Rows from block 2, named by matrix and row number. Rows with one number belong to one attention dimension. Each number is 128 + 24 x the weight over its row's rms, rounded and kept within 0 to 255. All counts start at 0. After the name is the row's rms in percent of the matrix's.
# v: window attention value (model.blocks.2.attn.v.weight, 192x192), inputs 0-95
# proj: window attention output (model.blocks.2.attn.proj.weight, 192x192, transposed), outputs 0-95
v.101 091 [140 157  81 108 120  90  86 129 116 120 115 128 137 185 112 131 110 126 145 119 151 106 158 160 127 139  98 150 100 120 138 113 140  93 129 102 106 140 106 128 139 132 153  76  99 109 132 147 128 130 198 135 100  69 116  85 152 109 142 127 129 122 136 174 151 105 145  95 136 128 154 110 105 148 122  78  53 133  98 135 152 102 131 151  83 107 181 123 153 129 159 123 119 152 140 149]
v.102 070 [126 117 124 140 128 118 125 187 151 186  91 161 136 148  75 148 117 132 125 137 119 122 130 126 127 147 123 130 106 121 131 118 119 142 106 109 119 155 166 130 133 158 106 125 146  71 111  78 131 116 142 130  95 143 122 187 163 122 153  95 140 154 135 107 102  96 114  93 138 131 121 136 121 134 133 102 149 156 143 120 164  72 157  84 110 124 158 114 119 137 130 130 138  84 117 118]
v.103 073 [116  74 132 131 114 137 126 161 159 169 111 134 169 138  93 149 134 110 140 168 116 123 129 146 117 138 118 123 111 114 140 111 133 163 105 115 133 147 127 133  97 131 108 147 141 101 120 113 115 119 119 148 139 116 130 170 196 165 179 118  95 139 150 143 104  78 120 121 132 142 113 130 121 175 138 132 120 141 144 113 150  97 152  78  91 163 162 123 122 159 134 133 119  84  91 105]
v.104 084 [154 157  77 112 135  96 112 119  93  84 130 128 129 154 176 141 118 118 134 107 141 111 146 136 124 111 141 140 126 123 137 115 108 109 173 128 107 127  71 129 155 146 181  88 121 129 112 150 129 107 159 143  88  98 158 102  96  92  91 153 150  97 131 159 126 134 151 110 129 104 168 109 102 103  98 146  80 147 134 149 106 143 111 180 125  84 156 124 119 108 144 112 103 162 165 173]
v.105 073 [132  78 131 138 105 135 159 142 159 139 107 112 153 117 120 130 126 115 118 152 104 131 147 132 116 154 133 125 140 103 145 118 163 154  92 138 159 109 170 145 106 152 109 150 129 148 123  66 100 126 127 130 149 173 104 205 133 124  98  85 128 140 141  54 122 139 114 125 131 131 127 124 147 105 149 132 171 148 163 123 107 130  94  85 117 143  81 126  91 116  91 120 173  87 125  94]
v.106 056 [128 142 105 161  91 144 163  92 107  89 124 122 141 130 203 109 137 125 123 110 159 137 132 121 101 122 150 153 168 132 121 144 102 124 183 199 133 101 127 133 129 127 136 118 151 130 133 158 116 122 119 131 155 146 142  99 107 109  71 138 133 122 130 175 111 195 103  87 109 113 157 178 127  89 120 116  87  89 146 111 130 106 104 158 139 112 108 122 115 118 134 133 128 140 128 115]
v.107 099 [167 159  74 141 117 102 102 127  88 103 134 125 108 149 135 140 122 123 122  82 137 109 142 149 115 104  94 131 135 149 116  95 116  88 152 135 112 152 110 134 138 157 171  65 100 119 145 158 145 133 193 121  77 114 150  78 123  81  92 142 143 117 126 165 141 122 140  96 134 125 156 105  88 115 107 132  88 125 122 145 112 128 110 177 132  90 150 124 140 112 146 114  79 141 165 164]
v.108 096 [148 150  80 145 138  83 105 112 134 126 159 137 117 162 105 131 131 143 127  99 155  96 141 176 130 111 106 137 105 154 128  96 128 103 129 113 127 164  91 125 159 171 170  88  81 103 136 104 133 101 182 154 101  90 144  66 147 121 116 133 139 111 138 163 137 103 137 120 123 111 144 123  84 118  99 138  88 148 108 138 132 132  93 128  89  79 180 125 118 149 150 112 107 130 152 172]
v.109 065 [ 58 107 110 122 107 127 118 125 139 119 158 125 168 138 152 129 157 120  86 141 141 105 107 113 129 133 127 101  99 101 147 158 143 144 154 197  88 114 109 127 123 102 106 136 130 133 134 139  59 161 104 101 196 135 101 146 136 148 106 133 127 124 125 115 131 129 122 134 113 138 100 166 128 109 118 130 162 114 134 105  94 153 144 124 103 151 147 145 149 139 152 122 134  72 138 109]
v.110 100 [145 129  80 150 150  84  77 138  91 122 109 140 130 193 101 123 104 119 142 119 130 111 147 149 116 136 104 126 119 138 146 142 114 114 107 101 121 154 140 141 133 151 104 101 101  91 129 130 152 107 194 150  91  86 154 110 149  71 138 111 129 132 111 182 128 107 146 115 125 106 152  83  85 167 122 111  93 153 103 145 157  94 140 105  91  60 163 125 139 111 135 137 114 167  98 144]
v.111 064 [103 124 107 126 103 108 138 150 118 108 134 123 128 116 149 128 169 151 137 157 134  93 127 124 100 111  93 128 121 134 128 165 125 131 182 189  89  89 147 134 124 131 126 153 126 118 108 156 107 147  92 106 175 122  90 148 114 177 128 166  88 139 108 110 122 115 114 149 137 131 102 160 157 129 147 119 148 120 128  88 111 127 179 156 145 189 129 148 119 146 183 140 156  76 147 107]
v.112 050 [117 175 110 138 127 142 120 113 162 149 141 143 183  98 123 126  84 105 113  92  75  84 145 135 141 108  95 175 120 151 137 122  98 115 123 170 108 155 178 120 129 159 154 111  84 132 152 141 168 132 100 106 124 122 136 108  90 127 142 135 149 140 121 119 105 139 153 117 124 159 113 113 109  94 161 122 119 148 142 157  90  83 137 167 152 120 106 121 121 158  61 171 122 180 153  82]
v.113 101 [150 101 157 109  97 147  66 121 109 160 143 148 106 135 130 128 125 119 144 130 131 118 106 132 135 123 144 100  98 112 144 121 160 102  89 134 119 106 166 143 141 146 145 120 126 129 140  97 126 104 193 170 160  94 161 144 134 121 153 104 165 121 128 160 137 121 115  93 144 101 118 177 116 121 143 147  91 117 104 111 137 129 131 105  90  88 179 133 140 105 143 113 143 137 141 155]
v.114 118 [167 121 167 136  87 141  86 120  86 107 122 137  83 142 136 109 133 121 112  97 114 140  97 135 153 122 140 103 116 138 150 153 150 108 103 140 121 120 155 132 145 140 144 108 152 109 128 115 136  90 180 147 166  98 167 136  91 106 149 144 163 107 121 165 143 123 121  89 148 120 121 165 115 111 150 155  85 129 107 127 148 156 127 126  99 102 166 158 142  95 139  94 110 131 161 142]
v.115 061 [120 164 143 127 107 129  97 135 136 133 133 110  85 158 105 113  86 190 127 148 107 164 108 137 154 115 146 160 115 110 129 106 107 148 124  98 172 180 136 132 145 177 119 114 143 121 128 145 149 144 178 136 128 134 156 114 162 121 163 130 141 100  90 194 110  97 151 105 159 134 168 176 101 125 156 103 123 127 154 151 171  86  84  92 130 115 114 117 112 134  81 139  93 161 140 128]
v.116 056 [138  64 162 136 120 184  90 116 102 143 178 122 138 136 131 142 116 115 132 146 119 160 123 111 121 104 136 113  90  78 109 110 110 120 142 135 188 121 155 136 127 161 137  97 156 121 139 107 153 120 157 154 142 132 166 114 158 133 126 115 156 135 145 166  98 106  88 121 154 142 120  78 144 119 131 173 108 148 131 126 129 110 110  85 131  90 159 175 134 137 136  87 119 139 106 103]
v.117 129 [161 119 165 122  83 153  85 128  85 112 118 159  85 148 128 108 128 108  94 106 108 140  99 139 161 122 154 102 131 140 145 150 163 111 103 113 116 129 157 151 155 132 142 123 145 118 140 123 123  93 175 150 173 104 187 127 100  97 151 148 181 109 122 159 127 120 119 109 152 105 109 177 119 110 141 169  85 126 117 129 147 157 142 128 116 107 150 148 144  94 129 100 108 128 139 156]
v.118 099 [154 103 184 134  91 151  91 122 102 112 133 148  73 145 149 128 123  96  86 121  97 141 106 119 139 108 172 109 118 117 128 142 158 101 121 133 102 132 151 137 155 137 137 118 157  96 129 122 132 109 166 154 166 116 168 133 102 113 137 135 175 106 120 148 132 132 101  92 149 114 108 192 144 103 134 189  93 113 112 114 143 167 144 110 111 109 150 146 145  89 130 104 114 124 158 156]
v.119 073 [147 134 129 117 124 104  97 139 117 162 124 153 132 135  86  94 127 159 118 113 140 132 141 147 120 136 130 116 106 113 137 107 129 138 109  94 143 126 144 114 150 177 135 130 132  89 150  89 126 114 192 147 103 119 160 109 134 123 174 135 153 128 115 131 135 131 129  63 146  99 110 123 115 112 132 141  98 131 137 134 146 104  85 107  85  81 184 137 154 111 108 113 115 150 157 125]
v.120 139 [ 97 133 104 130 182 130 146 126 160 176 143 103 182 103 126 158 134 118 152 147 160 126 160 124 106 135  96 142 129 103 110  78 102 130 139 130 160 139  98 110 125 120 131 148 113 154 117 129 110 159  94 123  82 157  84 129 169 147 100 107  86 141 134  93 135 111 125 170 119 142 133  88 147 131 102 101 164 144 140 102 105  95 111 131 136 156 114 114 121 174 127 162 144 105  99 108]
v.121 113 [102 123 110 129 166 136 161 142 168 135 141 113 179 103 126 143 124 107 151 134 169 127 158 117  94 117 110 144 127 111 119 112 114 148 154 158 133 109 100 128 101 106 109 154 111 145 110 130 120 165  93 109  92 147  81 125 167 151 105 101  81 155 144  86 118 121 121 174 117 142 154 115 137 131  94 109 166 129 122 120  92  92 134 137 142 181  99 123 114 149 151 165 138  97  91 109]
v.122 091 [ 79 139  93 132 175 137 150 117 178 144 120 118 192 103 155 170 114 100 152 148 157 109 174 134  89 148  69 169 126 120 100 108 121 156 134 127 156 139 111 112  94 101 103 156 105 148 120 116 127 155 104 101 106 129  71 123 149 150  89  95 103 130 109 130 124 135 134 160 118 130 138  88 126 158  95  92 149 141 131 135 116 103 115 158 145 163  94 107 142 157 146 167 160 117  81 109]
v.123 056 [182 128  92 128 121 102 106 114 110 112  89 139 140 174 132 147 122 148 138 137 139 124 160 166 170 110 115 139 107 104 107  78  99 127  83  80 103 194 140 141 140 186 136 134 143 108 142 125 148 111 120 147 125  99  77 129 127 122 118 127 120 141 147 202 170 104 116  98 143 118 110 126 123 153 170 154 104 171 119 136 158 127 121 116 100 123  97 115 111  99  94  84 135 164 119 106]
v.124 095 [170 119 168 104 106 121  96 122 105 136 156 120 113 160 121 111 133 128 106 118 126 122 127 123 146 114 158  97 106 105 145  96 149 115  94 114 115 122 165 145 149 139 125 120 139 114 151 103 124 105 192 163 169 102 164 127 125 118 158 115 168 143 135 148 118 128 106  80 155 104 123 177 130 116 144 164  86 126 112 117 131 151 120  99  93  78 168 131 146 111 140  84 121 112 156 139]
v.125 053 [149 141  72 124 118 142 138 128 121 134  97 105 137 122 140 110 111  87 110 150 112 103 123 127 129 144  74 137  87 162 121 137 164 120 108 105  91 111  98 101 124 111 111 111  76 112 102 119 134 113 124 124 101 142 115 134  91 135  89 177 110 126 125 121 142 139 201 164 107 130 115 108 101 200 149 106 117 119 123 134 113 183 164 159 131 138 155 139 120 127 200 135 132 134 104 161]
v.126 122 [ 90 126  91 135 185 125 162 129 166 154 147 104 166 117 116 150 116 136 159 143 158 130 158 121 106 131 102 141 123 123 119 103 106 158 159 131 141 144 103 111  95 110 118 138 122 151 106 132 123 160  68 105  97 162  74 128 142 158  98 101  74 141 126 104 123 132 144 164 117 136 135  83 131 148 101  76 161 134 146 147 106 102 129 141 144 147  93 106 117 170 128 161 137 122 111 107]
v.127 118 [ 97 148  88 135 177 113 158 123 161 128 134 100 167 120 116 149 111 147 164 147 140 125 152 112  98 135  99 138 134 129 109 116 105 135 149 124 145 131 106 106 114 138 108 133 107 148 119 138 123 157  70 106  74 144  84 104 143 157 113 119  72 137 119 102 129 133 144 161 101 138 144  76 144 144 104  84 153 125 154 134 110  90 127 133 156 142  94 116 113 157 116 159 149 134  84 114]
v.128 091 [139 149 106 128 132  55 119  90 125 139 124 140 139 156 126 127 114 128 163  96 135  56 141 107 104 123 135 160 108 123 129 130  85 109 121 122 130 121 129 125 125 172 113 118  72 143 109 147 155 124 153 150  73 121 140 106 124 131 138 124 136 122 134 104 128 184 130 105 139 142 135  62 111 124 147 133 111 112 118 115 149 138 118 156 141  70 155 126 145 138 121 142 139 177 104 158]
v.129 090 [105 121 132 135 113 186 144 140 141 131 134 118 126  79 133 128 136 115 118 129 128 179 136 142 133 141 119 107 147 135 118 108 169 158 131 116 131 153 124 150 122  68 141 123 179 104 150  98 123 130 119 133 168 140 111 144 136 132 114 148 121 140 128 164 133  69 117 161  98 116 123 195 121 135 121 142 146 182 105 127 111 121 116 107 120 197 102 117 103  95 138  99 105  71 155 123]
v.130 074 [132 134 132 154 129  79 112 122 133 100 116 161 175 134 130 114 173 160 173  91 162 125 152 148  92  96 124 140 114 112 120 138  92 114 137 141 131 129  76  93 153 141 149 125 109 127 122  64 141 119 151 148  97 120 119 131 147 109 124 143 116 154 163 106 137 136 116 110 132 118 172  54 117  97  86 132 116 105 128 100 124 111 154 172 156 101 179 162 123 150 147 129 141 111  98 152]
v.131 106 [159 160 125 105 133  78 119 103 116 118 136 159 124 162 110  91 168 119 130  70 116  97 137 123 118 122 142 120 123 150 119 140  81 101 116 111 140  99 119 141 127 158 120 107  82 117 126 130 143 104 166 163  84 120 170 122 116 123 140 134 157 113 158 105 122 151 134  88 138 147 142  79 104  92 108 121  83  99 107 126 172 175 126 168 139  80 146 150 140 111 136 109 110 149  98 165]
v.132 086 [114 146 170 130  88 175 158 133 139  93 120 177 107  59 116 134 141 108 143 134 139 194 129 115 128 167  99 110 159 125 130 128 156 118 161 143 123 135 115 109 127  86 132 111 161 139 115 136 144 118 102 118 168 174 132 155 148  87 142 145 153 134 147 147 129 123  88 152 127 132 136 186  92 109 116 159 133 137  99 120 117 122 147 133 132 174  84 171 124 109 149 123 103 102 123  95]
v.133 094 [104  98 156 155 136 180 134 146 161 115 142 131 117  95 122 171 101 133 140 177 141 195 126 147 137 142 109 130 119 115 107 126 141 139 148 165 127 152 139 125 123  67 137 138 146 139 127 130 108 150 105 104 162 142  70 144 140 144 106 107 100 136 112 140 111  94 110 161 128  98 132 190 127 146 128 111 159 139 151 122  82  80 147  75 144 173 121 108 120 148 118 153 121 101 131  90]
v.134 106 [181 148  85 106  95  69 115 115  85 120 115 127 102 186 144 101 124 127  94 100  82  72 126 127 122 121 153 131 116 148 140 156 116 117 104  86 114  97 130 127 133 191 128 129  88 119 128 167 139 105 139 141  96 104 162 104  75 112 132 124 154 121 118 107 133 163 150 102 133 144 124  88 126 143 150 137 109  93 127 143 178 151  99 151 110  77 134 130 137 134 103 122 116 166 123 147]
v.135 064 [154  99 138 126 129 174 145 137 147 146 150  92 132 120 137 109 104 114 121 167 108 151 145 125 161 130 135 119 113 118  95  89 154 139 128 120 132 149 169 159 115  90 124 142 114 112 159 138  97 148 145 147 147 122 134 152  95 120  96  86 129 111  94 168 117 105 140 148 137 133  96 175 158 138 139 130 153 147 133 152 108 104 102  77 108 146 142 101 127 131 123 139 129 138 128 133]
v.136 082 [117 105 140 154 125 195 130 138 168 117 134 122 113  81 131 146 124 118 102 147 140 180 112 141 129 107 110 133 137 131 114  95 162 141 151 108 142 172 115 136 138  83 122 148 167 119 133 104  99 166 121 122 178 155 126 159 157 127 104 128 111 120 142 142 111  81 115 185 151 110 122 210 130 105 120 153 141 138 153 117 101 114 125  79 133 189 104 142 123 114 136 120 149  75 147 114]
proj.101 089 [101 121 165 129 123 154 185 123 137 104 159  95 145 104 192 125 147 114 142 119 140 153 158 115 142 120 161 114 123 132 123 108 138 113 112 113 159 111 127 131 130  95  92 176 154 131 109 154 150 132  91 126 149 159 108 141 127 126 102 171 131 128 139 128 111 161 101 137 133 129  82 112 131 120 158 144 194 136 149 128 103 174 137 144 151 128  75 150 128 114 108 154 116 131 124  94]
proj.102 076 [147 156 102 105 125 128 114 107 128 119 119 152 121 114 174 153 180  86 125  96 160 142 154 143 118  95 124 152 162 118 109 142 113 124 162 131 130  87 129 129 119  97 135 130 129 140 115 142 135 101 132 131 162 121 112  97 123 118 136 113 121 137 174 125 124 155 123 172 135  81 140 143 117 114  80 138 143 113  84 107 129 165 140 163 133 146 108 129 129 114 138 128 119 112 156 134]
proj.103 073 [134 152 121 105  78 176  89 115 110 112 113 161 119 137 141 146 161  75 148 103 135 136 131 165 112 120 119 147 137 117 118 149 122  74 143 155 143  93 116  91 149 111 170 102 133 135 103 126 117 116 135 140 157 127 115 110 122  88 112 119 143 133 128 146 151 159 110 149 132 115 159 150 113 105 121 128 130 135  91  86 141 173 134 150 137 128 115 125 165 120 145 139 135 141 163 122]
proj.104 084 [ 88 139 135 125 144 124 176 150 127 115 115 112 145 113 113  99  72 164 130 150 120 113 132 114 123 140 152 109 136 142 115 124 127 148 110 107 135 110 116 118 116 130  74 181 125 150 131 166 137 144  61 114 119 169 112 126  95 138 131 157 105 136 100  99 105 123 148 108 119 155 102 112 168 147 174 135 158 120 181 127 127  96 115 113 137 145 103 138 128 139 117 134 117 141 110  73]
proj.105 067 [134 152 103 112 135 127  71 160 130 140 119 154 131 126 131 109 174  73 136  96 157 119 150 142 120  78  92 155 133 121 132 139 163 117 167 142 103 155 123 111 154 120 185  86  93 140 158 106 158 105 169 144 115  97 101 118 120 137 138 108 113 107 139 136 153 119 119 159 137 130 186 109 137 154 112 120  92 116  95 145 147 157 130 137 124 138 196 130 123 128 181 110 111 100 141 152]
proj.106 050 [105  94 165 123 153 117 144 170 147 133 141 140 151 131  70 103 114 153 107 169 119 121 129 144 167 129 113 114 111 132 117 121 158 131  93 127 136  94 128 123 158 121 114 145 100 117 113 102 138 140 140 127 147 125 120 127 156 155 159 134 139 140  96  95 165 102 132 134 114 150 143 126 129 165 127 128 117 150 158 139 110 126 105  57 132 122 131 129 112  85  83 109 152 146 122 149]
proj.107 102 [ 68 120 145 149 148 139 178 137 162 116 125 113 131 101 131  92  85 148 132 140 118 126 127  98 137 142 155 116 104 130 125 140 139 167  85  91 127 109 112 132  97 122  94 185 135 133 122 134 118 161  54 108 133 156 117 136 110 167 105 136 120 140 109  89 100 130 125 128 100 137  92 109 162 154 167 138 158 114 177 139 103 111 140 111 128 149  95 137 128 150 104 148 128 132  88  81]
proj.108 100 [ 75 128 151 124 125 135 170 145 140  97 110 124 143 107 160 117  97 148 105 146 102 138 158 121 123 134 180 119 145 135 110 118 130 144  95  85  97  98 120 144  90 118  94 175 137 138 116 184 136 149  67 105 144 142 106 113 129 138 129 152 108 134 115 133 107 176 117 126 123 136  93 122 131 134 175 122 164 113 167 154 129 116 150 129 145 154  87 142 110 131 122 145 148 138  77  71]
proj.109 063 [151 121 139 113 153 159 103 120 126 145 134 146 115 132 116 129 116 114 136 158 109  90 106 108 161 143 109 129 131 112 125  87 155 104 152 122 124 156 161 122 129 163 117 120  96  89 122 106 137 127 126 119 101  92 151 118 160 129 145 112 126 150  82 163 167 113 118 165  81 101 135 144 167 135 131 122  99 141 113 106 162 127  84  99 136 158 131 131 133 127 104 142 147 145 148 139]
proj.110 096 [ 74 120 129 108 107 150 149 122 114 104 125  99 122 113 194 130 165 128 129 102 146 152 162 110 123 104 143 123 120 129  85 133 131 142 108 120 159  96 130 135 113 110 105 144 143 124 113 167 137 134 109 139 154 151 102 133 109 124 119 181 109 136 152 125 106 150 132 112 164 117 101 112 108  86 131 140 177 113 136 127 107 154 147 166 177 126  97 160 123 131 110 169 147 118 119 136]
proj.111 061 [135 144 148  74 136 150 100 119  88 150 129 140 126 131  93 109 134 120 136 166 123  95 120 126 139 112 122 128 131 120 117  62 135 153 137 121 129 184 109 136 137 158 148 137 145 145 109  87 138 126 156 130 125 117 159 132 129 130 133  97 128 135 102 170 182 134 109 136  91 120 128 137 157 177  90 135 107 143  96 158 129 123 101  90 126 126 151  84 118  97 100 114 153 124 136 123]
proj.112 048 [153 119 171  95 120 138  75  86 127 122 152 138 123 122 137 128 143 110  98 135 122 139 173 116 132 142  78  94 159 116 118  91 175 147 129 157 102  75 144 113 144 139 142 136 102  82 127  90 153 121 134 172 140 130 135 146 115 115 111 161 103  98 129 135 135 121 128 136 137 133 145 116 141 135 115 133 138 109 131  98 161 139 116 104  99 163 145 157 136 143 112 132 177 103 116 174]
proj.113 095 [ 73 133 103 148  95 146 153 162 124 139 121  90 139 125 123 131 129 174 143 128 118 131 149 104  83 105 139 153 136 145 103 125  79 146  99 125 139 127 125 123 105  77  95 161 162 134  93 140 145 172  90  93 148 150  91 121 146 142 113 169  94 121 137 126 144 143 139 132 166 128 104 103 106 109 138 107 211 124 174 172 108 126 133 148 157 122 106 123 112 145 114 165 138 142 135  98]
proj.114 115 [ 79 123  93 135 123 139 147 155 150 140  96  85 173 148 131 148 103 148 165 158 124 103 135 118 110 107 121 145 107 132 116 121  93 176 127 108 131 126 134 119 112  97 107 162 120 129 107 138 159 144 100  92 119 140  74 120 159 185 128 168  79 157 137 124 132 124 144 141 147 128 100  97 107 135 135 119 195 137 157 182 102 108 134 114 122 125  90 116 133 157 123 165 135 114 106  95]
proj.115 059 [104 109 112 129 120 101 123 147 148 159 148 143 142 119 170  84 123  74 114 114 140 123 119 117 157 134  79  88 139 148 148  82 162 129 141 146 117 122 131 139 126 107 168 104 145 115 152 144  97 128 149 125  81 115 121 121 132 140 150 101 112 146 149 107 112 118 121 139  92 108 140 120 168 133 106 157  83 135  67  75 140  77 101 114 147 156 150 115  94 144 158 169 123 131 152 144]
proj.116 052 [115 130 101 135 130 119 113 143 119 161 106 154 129 155 117 138 125 141 109 121 102 104 126 128 138  63 146 125  95 135 158 159 133 117  83 149 125 113 168 108 129 111 124 130 122 130 149 167  93 141 151  89 133 101  80 150 120 147 160 144 105 149 108 121 143  81 128 104 130 145 108 122 167 116  96  95 127 134 154 118  71 160 135 120 111 153 150 116  94 160 165 121 172 128 150  90]
proj.117 130 [ 79 112  99 147 127 130 147 152 150 145 100 109 171 129  99 127 122 162 159 145 129 108 140 105 107 113 111 138 114 142 117 115 102 155 126 100 129 118 138 116 117 103 103 149 119 123 104 129 142 137  97 106 123 138  79 122 171 179 132 170  84 131 134 144 131 130 137 136 145 145 108  96 101 146 135 105 172 134 165 172  98  92 133 124 134 122  90 120 119 180 126 159 135 112 111  91]
proj.118 098 [ 66 116  90 160 115 121 162 156 139 147 110 111 145 140 106 127 100 150 146 145 125 127 135 114 113 115 107 153 138 147 134 126 107 139 105 115 142 145 132 114 115  78  95 151 108 116 109 136 143 145  82 128 129 118  90 124 154 161 131 147  84 136 132 114 126 114 129 147 129 116 113  92 109 153 126  90 202 140 159 172 106  92 131 116 119 127 121 131 101 156 140 171 150 128 131  77]
proj.119 069 [ 94 158  71 144 108 146  97 112 139 125 118  92 134 161 170 162  72 121 106 121 146  97 145  84 136 130 127 114 100 105 151 134 139 143 100 137 102 138 151 147 118 100 120 128 131 163 103 161 167 109 131 119 140 132  72 102 153 163 126 148 109 142 153 152 116 131 154 143 111 108 154 109 126 118 158 116 166 126 105 143 144 171 152 169 114 116 113 138 125 107 156 153 147 132 121 112]
proj.120 136 [183 135 162 124 106 131 109 123 103 112 127 155  88 126 130 123 135 104  94  93 130 140 113 137 161 128 159 130 146 113 162 154 156  93 126 161 121 133 128 142 115 135 146  98 138 116 162 130 109 128 164 136 143 131 183 147  88  88 140 101 177 126 104 123 132 148 126 119 124 123 149 195 127 117 117 158  66 122 103  96 144 169 132 147 136 149 160 125 124  88 129 107 123 148 145 157]
proj.121 110 [197 148 167 117 113 122 108 111 117 118 132 166  90 116 154 149 150 112 115  99 124 157 123 134 160 150 174 118 141 135 145 128 170 109 128 156 121 141 123 128 141 177 146 109 139 139 138 120 124 102 149 144 142 160 162 137  99  90 125  84 179 132 129 118 131 134 139 141 127 118 150 167 136 103 118 165  96 126 110  96 146 168 125 130 145 128 141 142 127  64 126 101 123 143 135 147]
proj.122 093 [175 140 183 108 125 116 115  99 123 127 143 152  94 116 126 118 161  93 111  99 122 151 104 127 155 142 181 110 112 115 146 126 145 108 162 146 140 128  98 149 162 168 156  98 126 144 136 103 116  94 147 135 129 150 189 118  91  95 135  93 172 130 136 115 132 140 103 121 145 132 137 159 146  94 115 154  94 141 107  75 131 173 134 137 145 146 141 145 121  77 115 117 125 142 134 155]
proj.123 048 [104 122 146  94 129 129 140 133 140 142 120 139 150 114 159 102 163 120 135 123 117  82 160 137 113 151  97 100 135 114 151 113 168 135 132 146 131  90 128  96 113 108 182 109 107 128 130 107  98 136 103 149 119 124 126 117 130 138 101 137  96 146 119 119 134 123 142 163 118 166 134 157 126 129 161 135  85 152  78  97 131 148 118 148 129 158 174 171 136 128 147 123 146 112 155 120]
proj.124 088 [ 65 112  83 148 105 138 136 154 138 128  87  88 153 139 136 113 114 145 153 141 145 111 137  85 109 116 121 122 138 146 121 137  84 152  96 107 153 123 141 142 101  67 120 154 139 126  84 144 148 145  84 107 131 134  88 119 152 160 116 167  78 134 143 142 150 123 149 133 143 131  99  79 120 120 139 118 201 138 172 176 101 120 161 130 150 113 111 135 112 170 109 164 136 137 126 113]
proj.125 052 [135 132 127 132 132 134 165 120 192  95 167 124 119 152 170 116 172 139 179 147 116  79 158 161 136 106 103 167 118 119 114 154 114 135 132  77 124 120 148 121 136 162 125 103 152 114 137  98 111  99 142  97 140  92 157  65 139 109 112 123 130 133 119 160 136 108 112 157 134 135  80 162 131  94 164 146 144 153 134 117 170 179 150 140  84 143 125 128 146 122 139 125 137 105 114 124]
proj.126 121 [194 145 179 114 132 125  97 109 104 112 148 169  97 126 146 134 147  90 110 102 118 139 117 121 164 139 156 107 163 125 134 132 162  97 120 151 145 140 107 141 138 164 150  96 134 118 149 122  98 124 171 150 134 121 181 141 108  91 139 107 171 131 122 130 133 133 114 114 116 123 156 178 150 121 113 138  72 126  94  87 157 157 136 137 135 128 159 125 127  80 127 104 113 139 162 161]
proj.127 118 [185 155 150 115 125 114  89 115 111 119 145 165  87 140 131 112 143 126 105 122 119 125 111 144 152 139 164 132 115 118 156 151 167 102 143 147 125 138 116 115 147 165 146  92 127 130 163 134 105 108 173 142 156 131 186 136 106  85 127  96 177 118 115 132 140 140 104 131 105 137 156 180 150 120 126 149  87 129 114  80 129 155 120 129 129 149 147 136 133 103 147 101 103 134 129 158]
proj.128 084 [ 85 108 114  88 119 142 133  89 115  96 167 103 144 101 184 130 181 111 139 136 131 149 141 126 108 140 109 134 131 149  91 124 107  98 160 134 158  77 119 145 135 132 122 162 152 116 118 126 132 136 112 122 150 107 120 134 129  96  69 170 131 127 116 109  65 174 125 149 153  82 105  97 126  83 130 148 166 128 142 125 103 158 127 137 152 123  89 164 145 127 121 137 102 134  92 114]
proj.129 086 [141 136 148 160 111 132 130 192 147 159 103 137 135 177 106 119  98 135 112 129 127  86 114 140 161 120 117 141 109 138 152 137 139 127  83 133 104 141 120 125 132  99 137 118 104 130 133 151 112 123 125 163  99 124 157 118 109 172 177 115 129 137 145 127 169  62 144 104 115 165 124 126 145 174 136 121  82 100 162 126 152 124 141 118 108 157 168  73 136 117 152 142 156 136 147 131]
proj.130 076 [122 114 123  90 106 116 113 150 127 137 129 109 140 167 170 120 172 140 118 129  96  89 110 116 108  96 142 157  89 139 100 173 119 167 112 136 111 126 123 134 115 109 139 154 128  99 118 161 108 111 116 125 138 124 126  74 111 145 104 128 120 134 147 113 122 157 157 134 186  88  92 120  88  74 147 128 153 113 158 167 139 189  97 148 129 108 127 156 134  95 127 106 123 132 114 106]
proj.131 108 [ 97 130 132 117 145 139 138 119 148  91 119 111 165 117 192 159 126 118 133 143 133 138 159 130 104 113 157 190 114 134  86 131 127 127 102 147 141 138  92 133  89 115 134 191 152 161 104 128 121 149  81 110 137 121  76 121 120 130  73 159 116 153  99 138  94 155 139 145 167  75 106  98 132 104 141 130 163 102 153 127 130 153 126 111 151 105 110 127 157 155 117 192 138 146  77 114]
proj.132 091 [148 102 107 129 126 116 102 145 138 148 154  98 159 186 144 112 103 158 134 131 113 112 117 131 106 110 122 129 112  99 134 148  96 151 124  80 107 133 142 104 123 175 133 113 128 134 155 165 139 122 131 179 129 105 139  95 112 176 160 107 102 135 138 141 128 114 169 100 138 106 114  74 141 117 149 117 120  87 152 139 152 119 114 141 126  66 147 145 151 153 138 129 146 133  92 130]
proj.133 095 [143 114 117 140  94 104 141 127 119 166 122 123 106 144  88  63 135 147 118 103  86 105 115 139 147 109 109  85 156 153 178 127 139 149 163  88 128 117 141 141 150 155 135  74  90 108 154 131 115 133 157 127 129 112 184 135 142 131 191 110 127 130 153 136 188 104 148 137  93 174 130 162 120 166 129  93  88 113  92 142 175 114 101 142 108 169 138 126  87 111 158  93  99 134 180 144]
proj.134 106 [107 155 161 120 157 129 125 104 151  96 130 148 128  74 153 198 123 124 133 126 181 168 151 135 137 146 134 138 131 109 115  98 148  97 110 131 153 146 102 135 120 115 102 161 157 174  92 114 108 133 112 112 113 162  73 148 142 115  87 175 150 136 107 143 102 144 109 151 135 118 127 123 140 115 107 155 152 159 121 101  86 126 152 139 127 141  82 128 148 153 119 168 153 139 116 112]
proj.135 069 [129 133 174 170 125 120 156 100 127 145  95 167  89 100  99 156 121  97  90 116 127 136 163 124 172 145 131  93 177 130 154  88 162 116 141 123 133 142 118 118 134 125 126 100 134 143 119 107 112 150 120 105  95 154 127 175 146 111 122  94 101 108 122 142 184  85 106 139  60 154 167 158 127 166 107 127 105 142 107 112 129 108 149 117 109 171 135 118 124 128 164 121 140 121 169 126]
proj.136 079 [143 115 129 163 136 146 136 141 112 141 142 131 117 146  88  71  84 153  96 131  95  94 123 120 159 115 123 117 137 121 145 150 122 168 140  84 133 157 158 117 115 116 131  58  96  92 147 141 131 113 135 153 107 138 154 116 133 162 180  90 126 122 134 129 161  87 119 123  94 171 136 145 142 158 133 126  88 111  91 138 161 107  94 142 120 159 164 108 113 126 169  80 123 155 147 127]